Weights of a small audio frame classifier.
Model: 6.83M parameters, log mel input, activation gelu, widths [384].
Training: adamw at rate 0.0018, 7100 steps, batches of 384, held-out accuracy 99%.
Data: trained on synthesized solo parts of chorales (CocoChorales), 39062 training examples, 69.8 epochs.
Rows from block 7 of a small audio frame classifier, named by matrix and row number. Each number is 128 + 24 x the weight over its row's rms, rounded and kept within 0 to 255. All counts start at 0. After the name is the row's rms in percent of the matrix's.
After each channel's rows are labels from the 100 clips, of 14848, where the channel reaches its highest value: "top examples" is what is common among them. Only what is clearly more common there than usual is listed. The data: synthesized solo parts of chorales (CocoChorales). In brackets: how many of the 100.
# conv: pointwise conv (model.blocks.7.conv.weight, 384x384x1), inputs 0-127

conv.334 100 [139 141 138  87 111 110 126 151  87 121 135  97 148 140  82 102 154 135 138 171  85 141 144 108 137 107 134 142 125 146 163 144 142 151 139 115 129 134 153 106  98 103  95 154 124 118  97 148 112 123 142 115 125 126 110 154 186  85 131  92 117 133 142 104 130 150 170  83  80 127 131  91 133 113 155 136 130 115 110 139  85 117 121 156 159 110  90 139  62 126 184 141 118  98 113  92 128 131 127 147 122  85 100 110 148 100 103 131 113 125 109 148  96 125 140 111 146 141  87  94 122 124 173 114 100 123 138 103]
top examples: note F#5 (54); note A4 (43); flute (28)

conv.52 099 [137 114 107 127  90  57 133  55 151 157 132 142  83 159  71 111 103 114 123 123 119 149 124 109 118 152  96 133 167 140 122 136  79 157 111 149 130 168 135 147 152 176 127 130 165 151 125 160 136 152 126 118 119 106 154 123 102 140 101 158 121 138  81 135 135 122 123 124 152 122  91 135 118 133 154 142  84 140  91 139 106 114  97 132 147 139 130  74 124 109 112 138 121 175 135 130 145 166 103 105 115 127 149 106 143  83 109 115 145  78 173 127 130 138 130 127 121 111 126 114  93 153  79 135 102  98 122 154]
top examples: note D#3 (45); note D4 (43); note A#3 (38); tuba (29)

conv.375 098 [109 137 103 110  87 118 123 132  71 160 147 188 104 112 126 126 155 137 126 134  77 120  94 107 119 147 121 119 122 114 114 126 146 120 148 142 147 123 134 155 115 127 122 104 120 144 108 119 156 137 124 131 141 131 135 135 170  95 163 147 126 138  91  84 112 129 155 153  75 172  97 144 119 129 185  97 126 112 113 109  77 117  91 131 121 158 151 130  80 129 141 147 123 109 165  87 154 136 141  98 115  86  80 153 121 174 100 176 144 135 124 127 139  64 157 138 137 154 127  83 123 104 135 155 153 119 123  98]
top examples: note D#3 (63); note C#3 (48); note G#3 (48); instrument: tuba (34)

conv.97 102 [112 177 125 106 127 119 138 134 164 154 130 130 152 139 101  78 142 163 133 134 118 152 149 109 124 115 126 119 145 144 179 125 124 144 180 174 112 112 134 151 120 103 107 146 145  50 134 141 119 157 116 128 141 144  95 137 126 127 151 126 132 117 154 123 119 109 101 126  85  99 106 114 133 147 136 146 138 119 135 138 122 112 131 139 105 131 118 114 133 105 137 111 132 119 123 115 108 126  51  85 113  91  72 112 112  93  89 105 143 108 123 134  59  62 108  99 125 108 104 138 102  89 127  98 126 121 117  84]
top examples: note F#5 (67); note E5 (35); flute (32); note F#4 (31)

conv.20 099 [105 192 106 106  99 103 168 140 178 122 100 159 158 125  85 112 156 207 108 140 112 139 149 105 120 121 126 122 105 158 129 156 148 136 175 156 116 109 140 160  94  72  94 133 146  83 137 131 146 151 141 126 143 160  82 113 128 162 124 150 132 115 129 135 120 125 139 145  93 127 108  81 133 137 121 131 127 102 130 139  73 143 141 115 116 134 145  92 162 107 134 130 136 136 147 102 125 137  99 145 100  73 119 124 122 108 109 131 140 124 120 112  61  59 128  89 158 134 123  82 106 133 120 111 143 138 130  71]
top examples: note F#5 (89); note E5 (49); flute (41); note G5 (27)

conv.287 100 [129 120 143 122 121 102 146 118 106 136 103 166 117  84 104 151 135 141 118 103 120  88 106  82 109 109 147 153 123 113  84 117 134 119 125 194 131 151 132 153 110 173 150  85 107 135 118 132 201 132 102 124  97  94 151 100 133 109 115 145 175 112 100 124 123 112 120  88 122 203 110 117 123 146 137 115  96 141 124 142 127 162  95 174 132 128 134  85 134 154 134 153 108 113 141 113 202 139 120 143  95 108 157 115 146 126 120 131 150 125 107 144 120  85 104  90 174 143 125 120  73 127 107 124 145 113 167 106]
top examples: note D#3 (65); note G#3 (33); note A#3 (32); note E4 (31)

conv.345 104 [ 85 116  99  78 149  94  85  73 123 135  91 139 100  84 183 112 142 102  97 124 113 112  96  95 154 143 116  97  86 112 151 118  99 133 110 147 125 107  70 129 124 146 131 124 108 142 120  93 136  98 126 136 124 105 130 155 114 102 136 105 127 180 119  71 152 120 121 127 100 118 100 125 136 114  82 147 153  96 122  98 123 127  84  83 130 129 175 137 125 112 112 151 159  88 105  91 118 119 153  69  87 112 116  93 128 184  90 140 107 134 128 148 138 110 131 152 132 134 113 135 126 130 138 179 107 100  98 143]
top examples: note G5 (64); note F5 (47); flute (33); note A3 (27)

conv.152 101 [118 129 158 120 120 147 115 126  90 123 120 126 144 151 129 143 158 147 107 144 129 131 139 135  84 128 144 105 123 154 199 139 128 122 148 118 134 112 122  74 112 104  95 131 103 107 109 110 166  63 142 139 131 141 139 161 123 112 128 110 132 154 181 125  91 155 122 111 115 109 116 126 173 106 119 152 171  85 134 145 111 110 132 122 127 146 117 151 105 120 167 142 131 113 125 108 102 110 129 156 133 126 103 109 120 123 113 111  85 146  93  98 129 115 121 124 146 117 116  98 126 120 129 153  96 128 123 113]
top examples: note F#5 (67); note E5 (45); note F#4 (30); flute (26)

conv.223 104 [133 127 101 147 111 133 138 122 113 103 115 138 132 114 143 126 123 110 166 126 121 143 149 132 160 130 112 140  96 139 101 126 145  71  97 139 116 136 128  99 115 147 119 116 162 113 136 129 135 117  98 127 128  99 156 130 126 133 108 105 148 124  77 164 101 127 109 125 127 129  70 102 103 140 109 117  63 136 107 133 119 103 134 138 112 155 121 100 118 142  92 131 105 135 120 135 112 214 165 101 101  94 129 117 110 107 149 129 141 119 141 138 135  94 102 111  78 115 167 116 130 109 122 114 159 130 117 140]
top examples: note D#3 (64); note A#3 (36); tuba (35); instrument: cello (29)

conv.86 099 [134 148 110 123 109 148 128 131  92 126 120 150 167 160 114  84 144 137  99 130 121  99 165 126 122 144 147 141 104 140 142 131 124 128 120 142  82 108 107  83  83 158 129 154 136  71 120 107 127  75 138 117 129 139  89 134 103 106 126 122 119 143 149 147  93 106 119  97 148 119  87 120 145 101 167 112 150  84 136  91 134 118 127 138 125 145 101 107 110 107 136 139 121  93 169 140 124 129 109 144 138 131 152  92  98  90 141 102 123 138 113 105  92  87  77 106 154 134  91 112  95 131 142 123 131 152 131  99]
top examples: note F#5 (66); note E5 (44); note D#5 (26); flute (25)