config.yaml
stem: "single"
widths: [384]
label_smoothing: 0.05
optimizer: "adamw"
lr: 0.0018
epochs: 69.8
lr_schedule: "linear"
Rows from block 8 of a small audio frame classifier, named by matrix and row number. Each number is 500 + 40 x the weight over its row's rms, rounded and kept within 0 to 999. All counts start at 0. Numbers have three digits each.
After each channel's rows are labels from the 100 clips, of 14848, where the channel reaches its highest value: "loudest" is the band of the loudest frequency at the time of the peak. Only what is clearly more common there than usual is listed. The data: synthesized solo parts of chorales (CocoChorales). In brackets: how many of the 100.
# conv: width-5 conv, dilation 2 (model.blocks.8.conv.weight, 384x384x5, each kernel summed), inputs 0-191

conv.283:558495467529479511543454502601418450522459442523535460485476504503491542509487498496463523500485520497470479463497518499484521511484500530525477536411532454544535502491497445471507514509564437491490469530495440460460426526416407499500499499454492481508528488497512509482487483491480518486538501501536502544444519505469500485526462361567454523521557476495375477550488483531487476467495541416433486536392498517496568507486533501523453489527531424526501404534483419498542505420450484438512461428516494422494516459524485515498463516578487575529601391418423488537451487531502439508
loudest: 250 to 500 Hz (94)

conv.217:479496502521495527508533452441531514506519518562486544488491461509420446541503453484491423549552513500450492517509510464518464613485619451489494398515573515483437521466439439535457524439333454491502512501484521486510504449523537556506460497555518522567433532469449509509453504510499483513468479508439554465531505480539477477439568563467534492489467488486500360497485580458549511529488511534428533455538550502478425388494481406574501480570504534504436488499536542473501446511551535521490469505512445529552496522509495501503530531395485492503420523501540503474482441502524542510
loudest: 1000 to 2000 Hz (54)

conv.1:532471445490578483493462504446500498505456561517462545610482533461489520486522516494493488513434491498563492515477545461483490442537465494540475523545485428422525410561578536515489526459532450532438539498553503490483580511519537499459499581492434514410481468527424527508556492473410487502474518442475500455504460531446517501501500445436458533511563502511541576495492488563481499382537414478571508523514519494514518524542462524520427512558492490529512490427539496457399454386511498504518524518461510552419509531533516486458449517477510414520414512506477511462433554473478554464
loudest: 250 to 500 Hz (74)

conv.44:545478469502477559477493512472470538542484466511510462453489451540538558548469466474488473534501485451492477444489480463480488557444499428449523466447507517525516464407413450517501477544495501472459457467559494455417498428493499518479521491515541485501414457465495518471520526425527466434557426521534527430558460478483534494500462453537441479465470472501552468572491507499527437484478493398487549470467506445514483513471510417582438455532538488494482306473485464463517489517502534420472406513576418533538540476488391474427495456483483495514504449426524518508483446540501444536
loudest: 250 to 500 Hz (98)

conv.260:467483427466510558484465503446518535500511509527446493470429474504540506552417483389483406556584483435474425509499519480493431584454518482433516477506504518441514508455436465510496506461400511429489492482523508424472515469487507561500508487577531481538450560489447459508532536451529485482538480519435562503552478472497464485453467503435483469495464471479553496530522554455544429485514488457507597445527545443498434485502469421594468480551514452510485435477482509440519475482536620470469456514507413514516539488503473493406612490443470488504441522476526471514489520495522478491
loudest: 500 to 1000 Hz (64); 1000 to 2000 Hz (36)

conv.246:506518523520472527427488521451494642489532535448576541479454475538471504517462462491502430532470515508436486516500432449470405547574542454474527458440500592489489568532434462528480525495410548518499536467506547541512596569528629508556527459511495527513584542451531513475513579509500510504492444583519575437510549549536511524480444499490581480518478495510498470498514514476521508498449501502500542464494490509486528489501509555516549512522491491507501448482496532542511577618522472564475595442531496569523506515471519507520418524427522475489479513482496508447522457498496453495
loudest: 250 to 500 Hz (83)

conv.70:566518454498526491434534540450487515554493463462486492496461566523493441491538472421523465523429496484561546500493454510541471490480532481500491504458478470453511515471481464502440540574433573464510475479542490471411507533523470544477467496479536502465518472424508475478544505491490508494524522501474478508524543485620500459557464507456488535446526454485577473530427484552530522449485514494468491525474493561454451483441468453490452565504498487479582500453473473535440522498474456447550435421444444545475508504440540504490420489495524459537421479452451460429500521539538481505
loudest: 500 to 1000 Hz (52); 1000 to 2000 Hz (47)

conv.287:435459466512469513496409502522509527506536559540576544543524533535527507534433425490480483503544517418519494537526551485518521526566491535526505486570508546502530506525515425534489491403528467485526511584494484501533442487429566507523499538533512451506447546578515513510449566437519471511495541496541514524497504558473509502442449482544500378502493509574505431441521495415462436548493507445418520532481504442540484518516484507537521515532538493472434459536544485455508458498541557434483465602524432422491546480510469490491535456495484512535554496444511568574520470508477541419
loudest: 1000 to 2000 Hz (31)

conv.168:544473489517432533548517506561439479523415508521524544497521500507404566486540496482514540485463494535487517465487490474426529481496485463538506521432538433521489430501495426499500517525541439502423470494509436473461488488507452486526473534510501517509479472488442518471485427505476468465514479522552490511507480525483567490506492465531467526544490509540450382526496462496523570423484509481428462485424463510495491495507497473531460466513538419495487387518531458503473428480391505469507473484536469507482501484545424501502387528522528540547555427466500524512432393533464527552
loudest: 500 to 1000 Hz (59)

conv.160:527477507545459499527551547551504480512513477517529529482473487570464505520533497401511485519517553532503563482553496487490528534486504525512505523530564426407440488504508505444509524507462479491461551535533513474474467443499538481514526528532481558530525501517404527493492489530538460516420497505543538525516498516547547419413520528438478522488434511516482452475528480436496530453444522530431502487553501395432467427507454486505480518490520480519416438592555489449503393477552516507541461464513502505524513579554527537406532519490513549527546535452478509549458443542470494446
loudest: 250 to 500 Hz (73)

conv.275:503488539525394534471534493495445600508495520503530539421522442503489507439530454441514491499484513542457511591461486437465532468627443484496511522480484586459425504596471510486492425498508575504513474451530481532502576590502499515575507523494533515456610607385526412471525532505471441499472443545522533488510528566508537579512531502488566510514432497547509482478481495485472611538449474513474509447481527493499518519487489537501582498440491489548467510529430471536458567558494493518534540475475517486514450480473490539572440487500551443469526416437443499467571395517489507452
loudest: 250 to 500 Hz (80)

conv.365:421556487486556486519519469559465452457453491556539458534498542456490524501540422527497551488519510491527525514518499522478549475486514479520496529426493472563520531477452465497501525522538527491511449514431496466525466479490379493444467486442492494497462506457506451489426443489499519466462568468539478508476501513481505503545491484570474459521543471513388477479496500518469515548505512491412499488468491533513499558516536522449496476480527497542552563545493450567501564420445501467557445448454460377384551463490459488548434537590495537515562458502459493539483508457451431438
loudest: 500 to 1000 Hz (82)

conv.328:537479424496556553405511525431531535518479548539458555634487548511520512535501516408520455533561540460538531501483502470466519567544538446516504439537464517461530475471543502585480529483491435439468530587541511419494495404502574547463484495550515514529484530553430572508515574477487503431508540521487539479507452532486493471463424523438486520500521498519478502544539510544492432498529476488476560548481533451565524430532500480605472485669525439516510448474571510454448448490514588505476488540490489557466528523486516501429536511407513443534429531493523543485491508478479521478
loudest: 500 to 1000 Hz (66)

conv.286:491511488499516511503508496567468488507435509554516524555509571486422533473546487533516536494512503505538545507520507539444554421519479472545525523467499475541494454491537456505467477492558470509469436572475471482537411470499463455485436540491466487475479508546486526494446461529473481449457553507543466493456475528438528482504447495523484508497514495562377431472473486502476525514479502478381455545373486509487498501497507492516512433542501475513495538538567428550448462453416500444522470509477457395390504486482461474531408490542539533537561441483505550519435473508393512480
loudest: 1000 to 2000 Hz (36)

conv.219:453481482435492461506515458456547538520407595483479553500535455441526508484491474440516469492485468483468484546475520452437510479601444484502492467540500497454533476629489480491516506468390533436510513468470442446459584501445525466480472515485498456444533571507459498417473581460479454493479511520400547476489476535403468521491534520472495422469490509558449480508516489496510542499495430508445472454565489446566520461521446494489551482485498475505442489481495511481479525521569495506481508493460457478498491516479486489511543474440417401507437551547416496485523506490522535475
loudest: 250 to 500 Hz (83)

conv.133:449523523397549519435567490454581527484493541480484522501524534490481490446526453495582467561466517538524508557544484569490507475553478468545528504511518445461519505517510484521437559505391541453502567487516463462437593528483500515511371480558486462475506490481515520446446509502435551558516532518400558496505512526518503549553518509456456442545547546506534459498478525529576544503494530533406481472536535483528502477513536452488480492493538497427475485444527523492522540541565500523510433476500430500508500508527526500503496510483501495543431564544487490480502596517508468506
loudest: 250 to 500 Hz (86)

conv.202:474524492500493528495516482526461496482522440507508522529478491462404556535484499508495576507526507486503478483452482474511444544427548413477485504490505526628501529400467484476474460533527508461560475445483575441532486460554486500463488466519496517554455473489463543537468446497523496439511450520481515466519480489479481472484508539547544416508487502464474452567558522462470473549539494535492517457470495514489539476382527469523477420537527483496509567444519450536520545506459512507478496498522493458494498467505478484550444485539496521513542520516527492487413436486415494512
loudest: 1000 to 2000 Hz (33)

conv.86:486447504493562553540528478556519531499504550572508541548451480508459465499539460529508486583506515522534506462522576477554556475564463555529520523515493463509469493551496438565455558507476447539446543525525526513492547517580491574538385499494480493467486552520484479513487566544496566516545489532436528463535482515527474504546559529538500463566526550559495459498545552579540483450590511480496515501508581516533540528494504485481564459587535537520470491448494524553544530541557449531526457516494396523472486491570534450549482541575503523552592522546504570526497537540521543532
loudest: 250 to 500 Hz (85)

conv.186:483531508501490549430528525489507536514467495470523509479544533463491548452506419474511508500392506522515529450477428517510490480479517384522531512436506449480525504424496412520438527550507528495492528478550484456418527413516523474533493470525442518472406385453521535392523544534440556446531493449482547389494512486527556538513461476512510474523516576517466406539514534464521492451516504514451446495474457506498509424465508438487457477514521524516530469479536468496489488625489456475545482491557417538534505548496498520497502509475531502540479518506529527491506513519535485527
loudest: 250 to 500 Hz (82)

conv.75:496549520503497450526524507516548540509524538534517488484504506542467453520526520553514524469480498491491522479535529537477482488531542495470488467414503513529470542471400478460474487509410500557491417422473531564510511526564508496513504451408484546528514489435551476527511505494554531529467465548509466449535522495518423484537505532556492490522476513519491416498513448545510520478494488545516563427472513552464506500528499513419565501442463539485501529495409586554532570516393353562494510465482486548478578473501432477561405514521519522480483499574476459452495508479470496538
loudest: 250 to 500 Hz (77)

conv.349:444537501546521432569512499553440499446526445475484497525483533515432435520500495479518540525523530479518517505471527498522430517498549527502435522491531489565409603490468499419463448496412536466540420473459495511486492540495475459531522458525484522598542521508498467497492469514541546497369501509434497531508517497500392485489475504506508492530447530448477506471567506497509516496498506546470487487500470536402523422405487460421522440468467486499555527474483481530546586507430466507494486457479487467415507451515545488549538489564476584468508479521496486503463524526433458474
loudest: 1000 to 2000 Hz (47)

conv.368:498483488464516605401518565423549531493480516506545552515519519511450517531510466437519481561536534510471533509515484483517470594508554403500514438467505511411501513451489461604416563490451446450490545525562547437465557439569561570512485532593543533547448495486475546470555506497461505489543495536452601460535479511564527497453471544483544498513492532484547457526533540465536465489495544535493563498484564476507453496522473481586412519586531463505495424488569506352476448588509552519498496502542474575513472558518547511434507528405570482545459548500551514480481446479511494498
loudest: 1000 to 2000 Hz (38)

conv.84:480491445498503514479479525411514499461517481512459495429447430481482529541416496432467476532570507497460426494508526535569454570428521508441508449508550500490492534473490494487513485434471489415503521503524555459508501467525527548408468481529516499537513558466467464535520492475521474486506485529490478546562473466521502462443489561458499466493457506504583460502476519427545462484446510466420520500485538452466500478497471420544507504528503520508429479470510515498539449482530567454494444476473450471540530524443539486442624482478512460466502554442546502572493500504504464442
loudest: 1000 to 2000 Hz (31)

conv.83:539431430462478514490568516444509508605446556510470573555489522509513516447540492462546466529461484518552512564456529493575506437609483477516488432608493489474506507603504493500500476549521545496544507541543489491486537494528554538496428566474520521498467563541473534407546569521464471431486545495411520467529470539517496479501528603469515543462474507555565476509486515498487558491542485511530460520531546446576419502503493491564512472521547474544500511533532500497430500474537535503490521566497459558445451565499488551519536476439572434533519556503493540556509465566496587521
loudest: 250 to 500 Hz (98)

conv.26:490459515557431451542496433536457467443484448542464453388448486526450468474501520551485474481526488510399454475487461469431459472450512517444478508537495502479440430507493506445575485433479476599452443482452465583532431480482456465513556459489459536502473515468495398487505458520518473468441480487527478515489509434518486475438510486475516559444452469497451502415507471430525524483475488515561530480551463489422411452449492490448534464426473515509415493552420544553427444457470492504510545475491506529514509466537430531496524501455485516498482413489451461526532428527496491536
loudest: 250 to 500 Hz (90)

conv.22:457543486516532467548541494583529473495471503651485483501464571531485522452552472522505540518507449481528558475518508541467505420469460477515464538482491434531503499472464497460509557543489529560477401484435460456476460438449413482514557475525448507528468481486505457488507478488539530488411557483537522457462474506527482477551478439483486530490529530522404506484566460536512527479525491568490515468525465534458484478500478527465448439461497496484547574539482501575495537429460497471537471453512487444421557449560502498508540545532487593553554445550468483576408542555419464502
loudest: 500 to 1000 Hz (55)

conv.232:581499502481539482455497531514543489525472479483468479537496505451506528469509593517521523487492516497518519468521470528430525486431428541477482547518471458490504431475563566425551413538541449488499492484483440460514437488403421429388468487448459425406563450496457577497464500502473476533523476480487392517454481434405508542568506502464476531516516467491446567568488479590483466458510431524510468532469462483493588461509488546512472503526501495549557497465454519482495484469519485489531497494462580464515491483492541519453434484527439448461487508552448491439475568458544510519
loudest: 250 to 500 Hz (74)

conv.218:471484463540438485555472447532537533549542520455531553522534496514439462574466455424489506513509540469501507465519567421515490593531555499511500438587608518538403534526498433479419459442432480499510480506511502486490490510467548482517533560514477521564480497536483491511492534436560482550419469491459511474496532543497497512452551469569509434484421504524484398473555474479525515501499518497448496487467502509503465433485486420500503450508537547495452404425525524433546518514533435514468499581506451470540516472501413521538460484486439541516513455474469518481468383516506604468
loudest: 250 to 500 Hz (91)

conv.297:526484415474545490514425572505577505494448474500532493472468433480497518609418529532513470503489540436487446452531542530507471566411525525456520505520576443505541516411436410493554505469499475483512485464574514468425499461528484522494502552476516485521427473499450537486550500467483496552519444498507482476523479476443530505522518529534447464510499478531590479514498461527532418472478530510547556477532515447475551516503474457495469509491546515527557391487482567476535498454537506470496434469520391538555526495518444514458500442511503544503527535553506526548464532506559505572
loudest: 250 to 500 Hz (83)

conv.342:487532485493485507568458534566557478453490439506524468460494453442479492631427512525502524494541533470443437482529560513530453584423584562490479501531577476577470548462475447448476482429467478479535489437533524465529470522519458493498523529498520502569504526516490501504534485492536502534439423534439469525529538497463487496469529510587503502522443497505515470495547480488509472524514531495502545470500516514407582513438530441484543456475538553501495509423497526510577525486527467483495470491486399458508525441505451515546494467532473564511523491522500487502444437512498501505
loudest: 1000 to 2000 Hz (35)

conv.301:457521518511507545509539477500424522449523471452503542487524424514504563498540521463537555529511524528473497520464501398535460480456475493502469547486467531503350498487478527535461469516489501494525514434546545502539584537564493510545525509576528530526526508419446456536542447513576517506451422548504543500546496514481546517438491498493556510531427551500562549508556529501454545478509506495572511432484491490451459547476497491487498462484493473522475514447489449477478521572457534518510575516528515511453483461526551499493495477506563496466498488501563541450485446463442507497
loudest: 500 to 1000 Hz (62); 1000 to 2000 Hz (34)

conv.245:510523519507451490486560514499480499507510475506520488485503529520430440457549498463539491513509520545528546476460423517555442543484582430520482447453518477493478532461443442517509536551392543515531470486484505530471470510559514574535466432532524558571469477447515495445507461538488500448495484517468513516526532478650489492514515570497559533491491536502533334500534489484544558461449531567451497497522523527471422383433511468490490535489459442470547464554521515537475502536446479530508496455486454540505480552524519526514484541438582528521482539476510482520508443561504504534
loudest: 1000 to 2000 Hz (32)

conv.229:473519501506573504405460526469490528485555499431532521571421549525434515471482451469473478532438481486532529519505434436460445498529495454495496542481469516506467535500481491511453514528473565475524552493516537480498576543530565468512493471514439504492544487497482532500500509488513528527423528478515547438482511503507521456492402484450527436507537486471517532488535539492463470497498474502504485499504443482504508476471476542473458482520512444483536530469525502528453576527526488520534547491502512541453523520459593477489434493521485494508504519500475504445455555468401468425
loudest: 250 to 500 Hz (87)

conv.314:477543515509518485484572490468510491502490528413509488475568471505528541475571469462570524478340472514512549532489481458490535436546432416536526506481480453498480508521459487526473451551404564470520466430517459517400523455503491450500438507487524501409460472466503472423473547501505514475490512499552479385511479512478546539521538511510414477517499579551469464496451472519545558478513445489412442433531421497519468492514503442453510473425513473495515480518498505544487559588519462525476429489554454493506499506487462448522449501518498449490473476515526516460536522527529486551
loudest: 250 to 500 Hz (95)

conv.380:452531507486427525469440447456498506507517501484535494494562502500554484547440420438463460505509541452485467475476479452527473566474575457522500432502515517489535519418507414582446517482460467495495499489519438458433456479454537523508499490520509450522421466498537472438485563457482515483556470486495506490498517492512514526463485448554439448487500522529489423520501507440507417501524512460445488517439505526485461426450511382532472494535526514505521326432516497415523499569514489480475433551544397482536515473476384466501492487464468486526436432432500526456532441454566510472
loudest: 250 to 500 Hz (84)

conv.138:494477519513494515487526478432499488403470481575448465442477454455470430507488505586481434497563476507418426557510483512488460525488556478465497470471479537500460455461430451513534489392454487522495470525481512562567471464547484504489474440504519530505452575471491467509496439528464473486473504514479506483519474452451468446465531582474517511468483442451528456435441527456469517569476481535531560467558527476482503495494486465527581496540434539510458533556477558533471461456479539533457498431440459526504429476482447501533539468435502446436442499546511465506544496473475458529
loudest: 1000 to 2000 Hz (47)

conv.265:431495521510533541548542495498412480480514515423467468477496446498508477463541455462551485538442507566481486588499560480511526458571467503564490538411482485511472536520415470413461459492455580476535420463487475520438545561493437475557473507482481488493508532499478437477496437575469565521436527503509530513498506511442497514491545499497443507524511518409450507459429549514473545516496525452484462491534536497514529513528495446472531456425473452489499519505465485517563582486405488569486454448509453449469478473535510537548523522581488538429495441475451482508497552494466487506
loudest: 250 to 500 Hz (85)

conv.139:495481482550453478413542495466528497507483485457480482456510506504475366469473474502516431488469499487501495405497417535522404492438520445425495368499481445466464460466486464461399513512426523482506488481515511458463440454512496514484501451518491500509456435472530482476531509514544468476507485481418493500509487414578448539509497508463498492418424494506550351459493501463529513452493510513424449472470495505481320422437469439437493491419486519527499472481495486457421411529527432483521444511466446473532467537486459518486494462331549488511450532491495536480504449527522497482
loudest: 1000 to 2000 Hz (31)

conv.183:522506532494557554558538538539511499521559497467504569544451488592496470580507569472546496529542548527546488485501547481518503524547560564504518456518559483574539522597497500555506525536451509507438549507546548492466564510576521529496433497521507573607514591544546532549534492551548536467542503558531526491578483533529464453459519563515448542569521492571522482529494553508538488435577478529562532477535515518511457542473562462522563541514465489530507478515540511541535516468522499557524501529584448598510495551504447462519467529471537530505516553549526576492483511538508527544
loudest: 250 to 500 Hz (88)

conv.225:456578540449561475498478503493538444518540454478471456515486546439502521509518467504479562550449500525579526538535510503488520516434485528527489550543523452542490567419524565401499471543483537485562496467516501418490501550478410494478454517486430468493553437484463460510474526507504554556450527437424456523511505487488502514564520450491501478501535494477552574547548531521534480507543503517476474476489496486493534489447487514439409453440562519483529556426482488499548601504563505429507449492458522421530551463480597481490473476584452524507496443481484469479440585427492501427
loudest: 250 to 500 Hz (71)

conv.161:483439488539462436529495475521515558511458584491487569503549432489486476476477518501496508477525537498464482543471538467419481451583431517491468505540520526492470463650495488451511457419501516466495463484437449480528560533491499447518510515478494481498552600500456479514470519483537429520484482545460493526513468537372423545516534535485545429510453459539445469445520490526510572511477438547481467437513466485520537486529450492443590433468475498560434528471469513457466501478501491527528532512405473466467457447527460476542536443480397476478503512550454531491516495494490555504
loudest: 250 to 500 Hz (82)

conv.74:518464479492489586447523480419469552511487504548455500489487462500528484511493474409473443562571502496463490542466490412451501592505488473465483434469451581426468479480476501566488496487443508446468510514527483468462522469482494579457503475563541479500489574433441473509502508458506455466554476537462561476539463498469463492477508504459477496478473421457528502556470549506498490533468440479493579482511578481518482500519448471652498502633460432512472414500484512476499509515510587517456477468500510535512476500467489474474549518427465405471389481464507483424528485477497453472
loudest: 500 to 1000 Hz (62); 1000 to 2000 Hz (38)

conv.366:527516513506449536522533506468536549565525549495489558473556468560433489533533507451547502509507487482518555488489525466483460548530522411517480426519552503501425494518441445541450502528394494469417482466531468461432520471486520534551503545561528510556446512467497500520510491471543448527507444516491526468543495506551504522533540488487493469503435532492525354515513508533542556465499504517441500435486506546480462446507452394538482475507517511493519435427482518405475435535494504531469465519543426504518494469525433514510482498404461509520448484521539500420444470555538569552
loudest: 500 to 1000 Hz (61)

conv.193:475526485554519443495501513558469436493524532503528515488524555538488584430511483488541539514463565448519570461517422506495508452488465478514477563423495436487494527468489503506569493538518527530530509507451501453462509449498556446487512443573467448571435438484493538503481484477534512503442494421573556468434454454549525488479458524478486474529469546533464443467545468476507490478441471564451438467526406472439481425517492490453447491467472477563560494517548495486474481541470452513578473489553513481499551476492497450466531477501461553517532545574527652546486492526494453557
loudest: 1000 to 2000 Hz (30)

conv.235:528495539475580542415568514462481536495537475526433509526493564552487504470563552501547517575560523516500482565511457497399470499548509482520520515447499481557509493541514499503503516522497585538496406517521548534544532558535435523508573502533471504531603601464497439524483467541494555510543541599506496519480472469457473461527497537449560512499557547493445534535505503578514536483551501512499488514474484494472502466457488505483570503550519513476518545434446502518485581412371487511471540476544490509492538399509518518513494514514587522527465435435521600488509586503476468514
loudest: 250 to 500 Hz (81)

conv.42:521460521478459565499509528492429524437497475453519453379551414458500462466506461482495532483521493576422480528465488455558467500528481512476481488438537521527481524533460452562494469496521498493467498519518489515502498523481509475502463506476500510481544529516544485452537514520440507481559477541451510515536498453477447518480472488576506515509484599505477443513415510478482519520521504442478528493465541467509534493482537486524551493497416479496436436520499465477561502566464515483461514543543505531538395580502459524500534485522519497381512489424550534542549451460445443500
loudest: 250 to 500 Hz (79)

conv.33:606518451492559486506533581480451515562488426402482486536459520537497468536543568484552492526477499470607557465467467456517471482446512516496489468447460463518492488464500492500517466613484551441477471496554510476455505500520456517480466470470548511489518480484481557492542480507531486459539499546418467510531519498558445478568461495494474534478545464506589507558478473600476508432488450501524504529494466511467518512466503468514509542547436413513600452473487483519485504482443473468487481484491465598495474506479508448488417502468505455431456502490492511424511536543516456588
loudest: 1000 to 2000 Hz (41)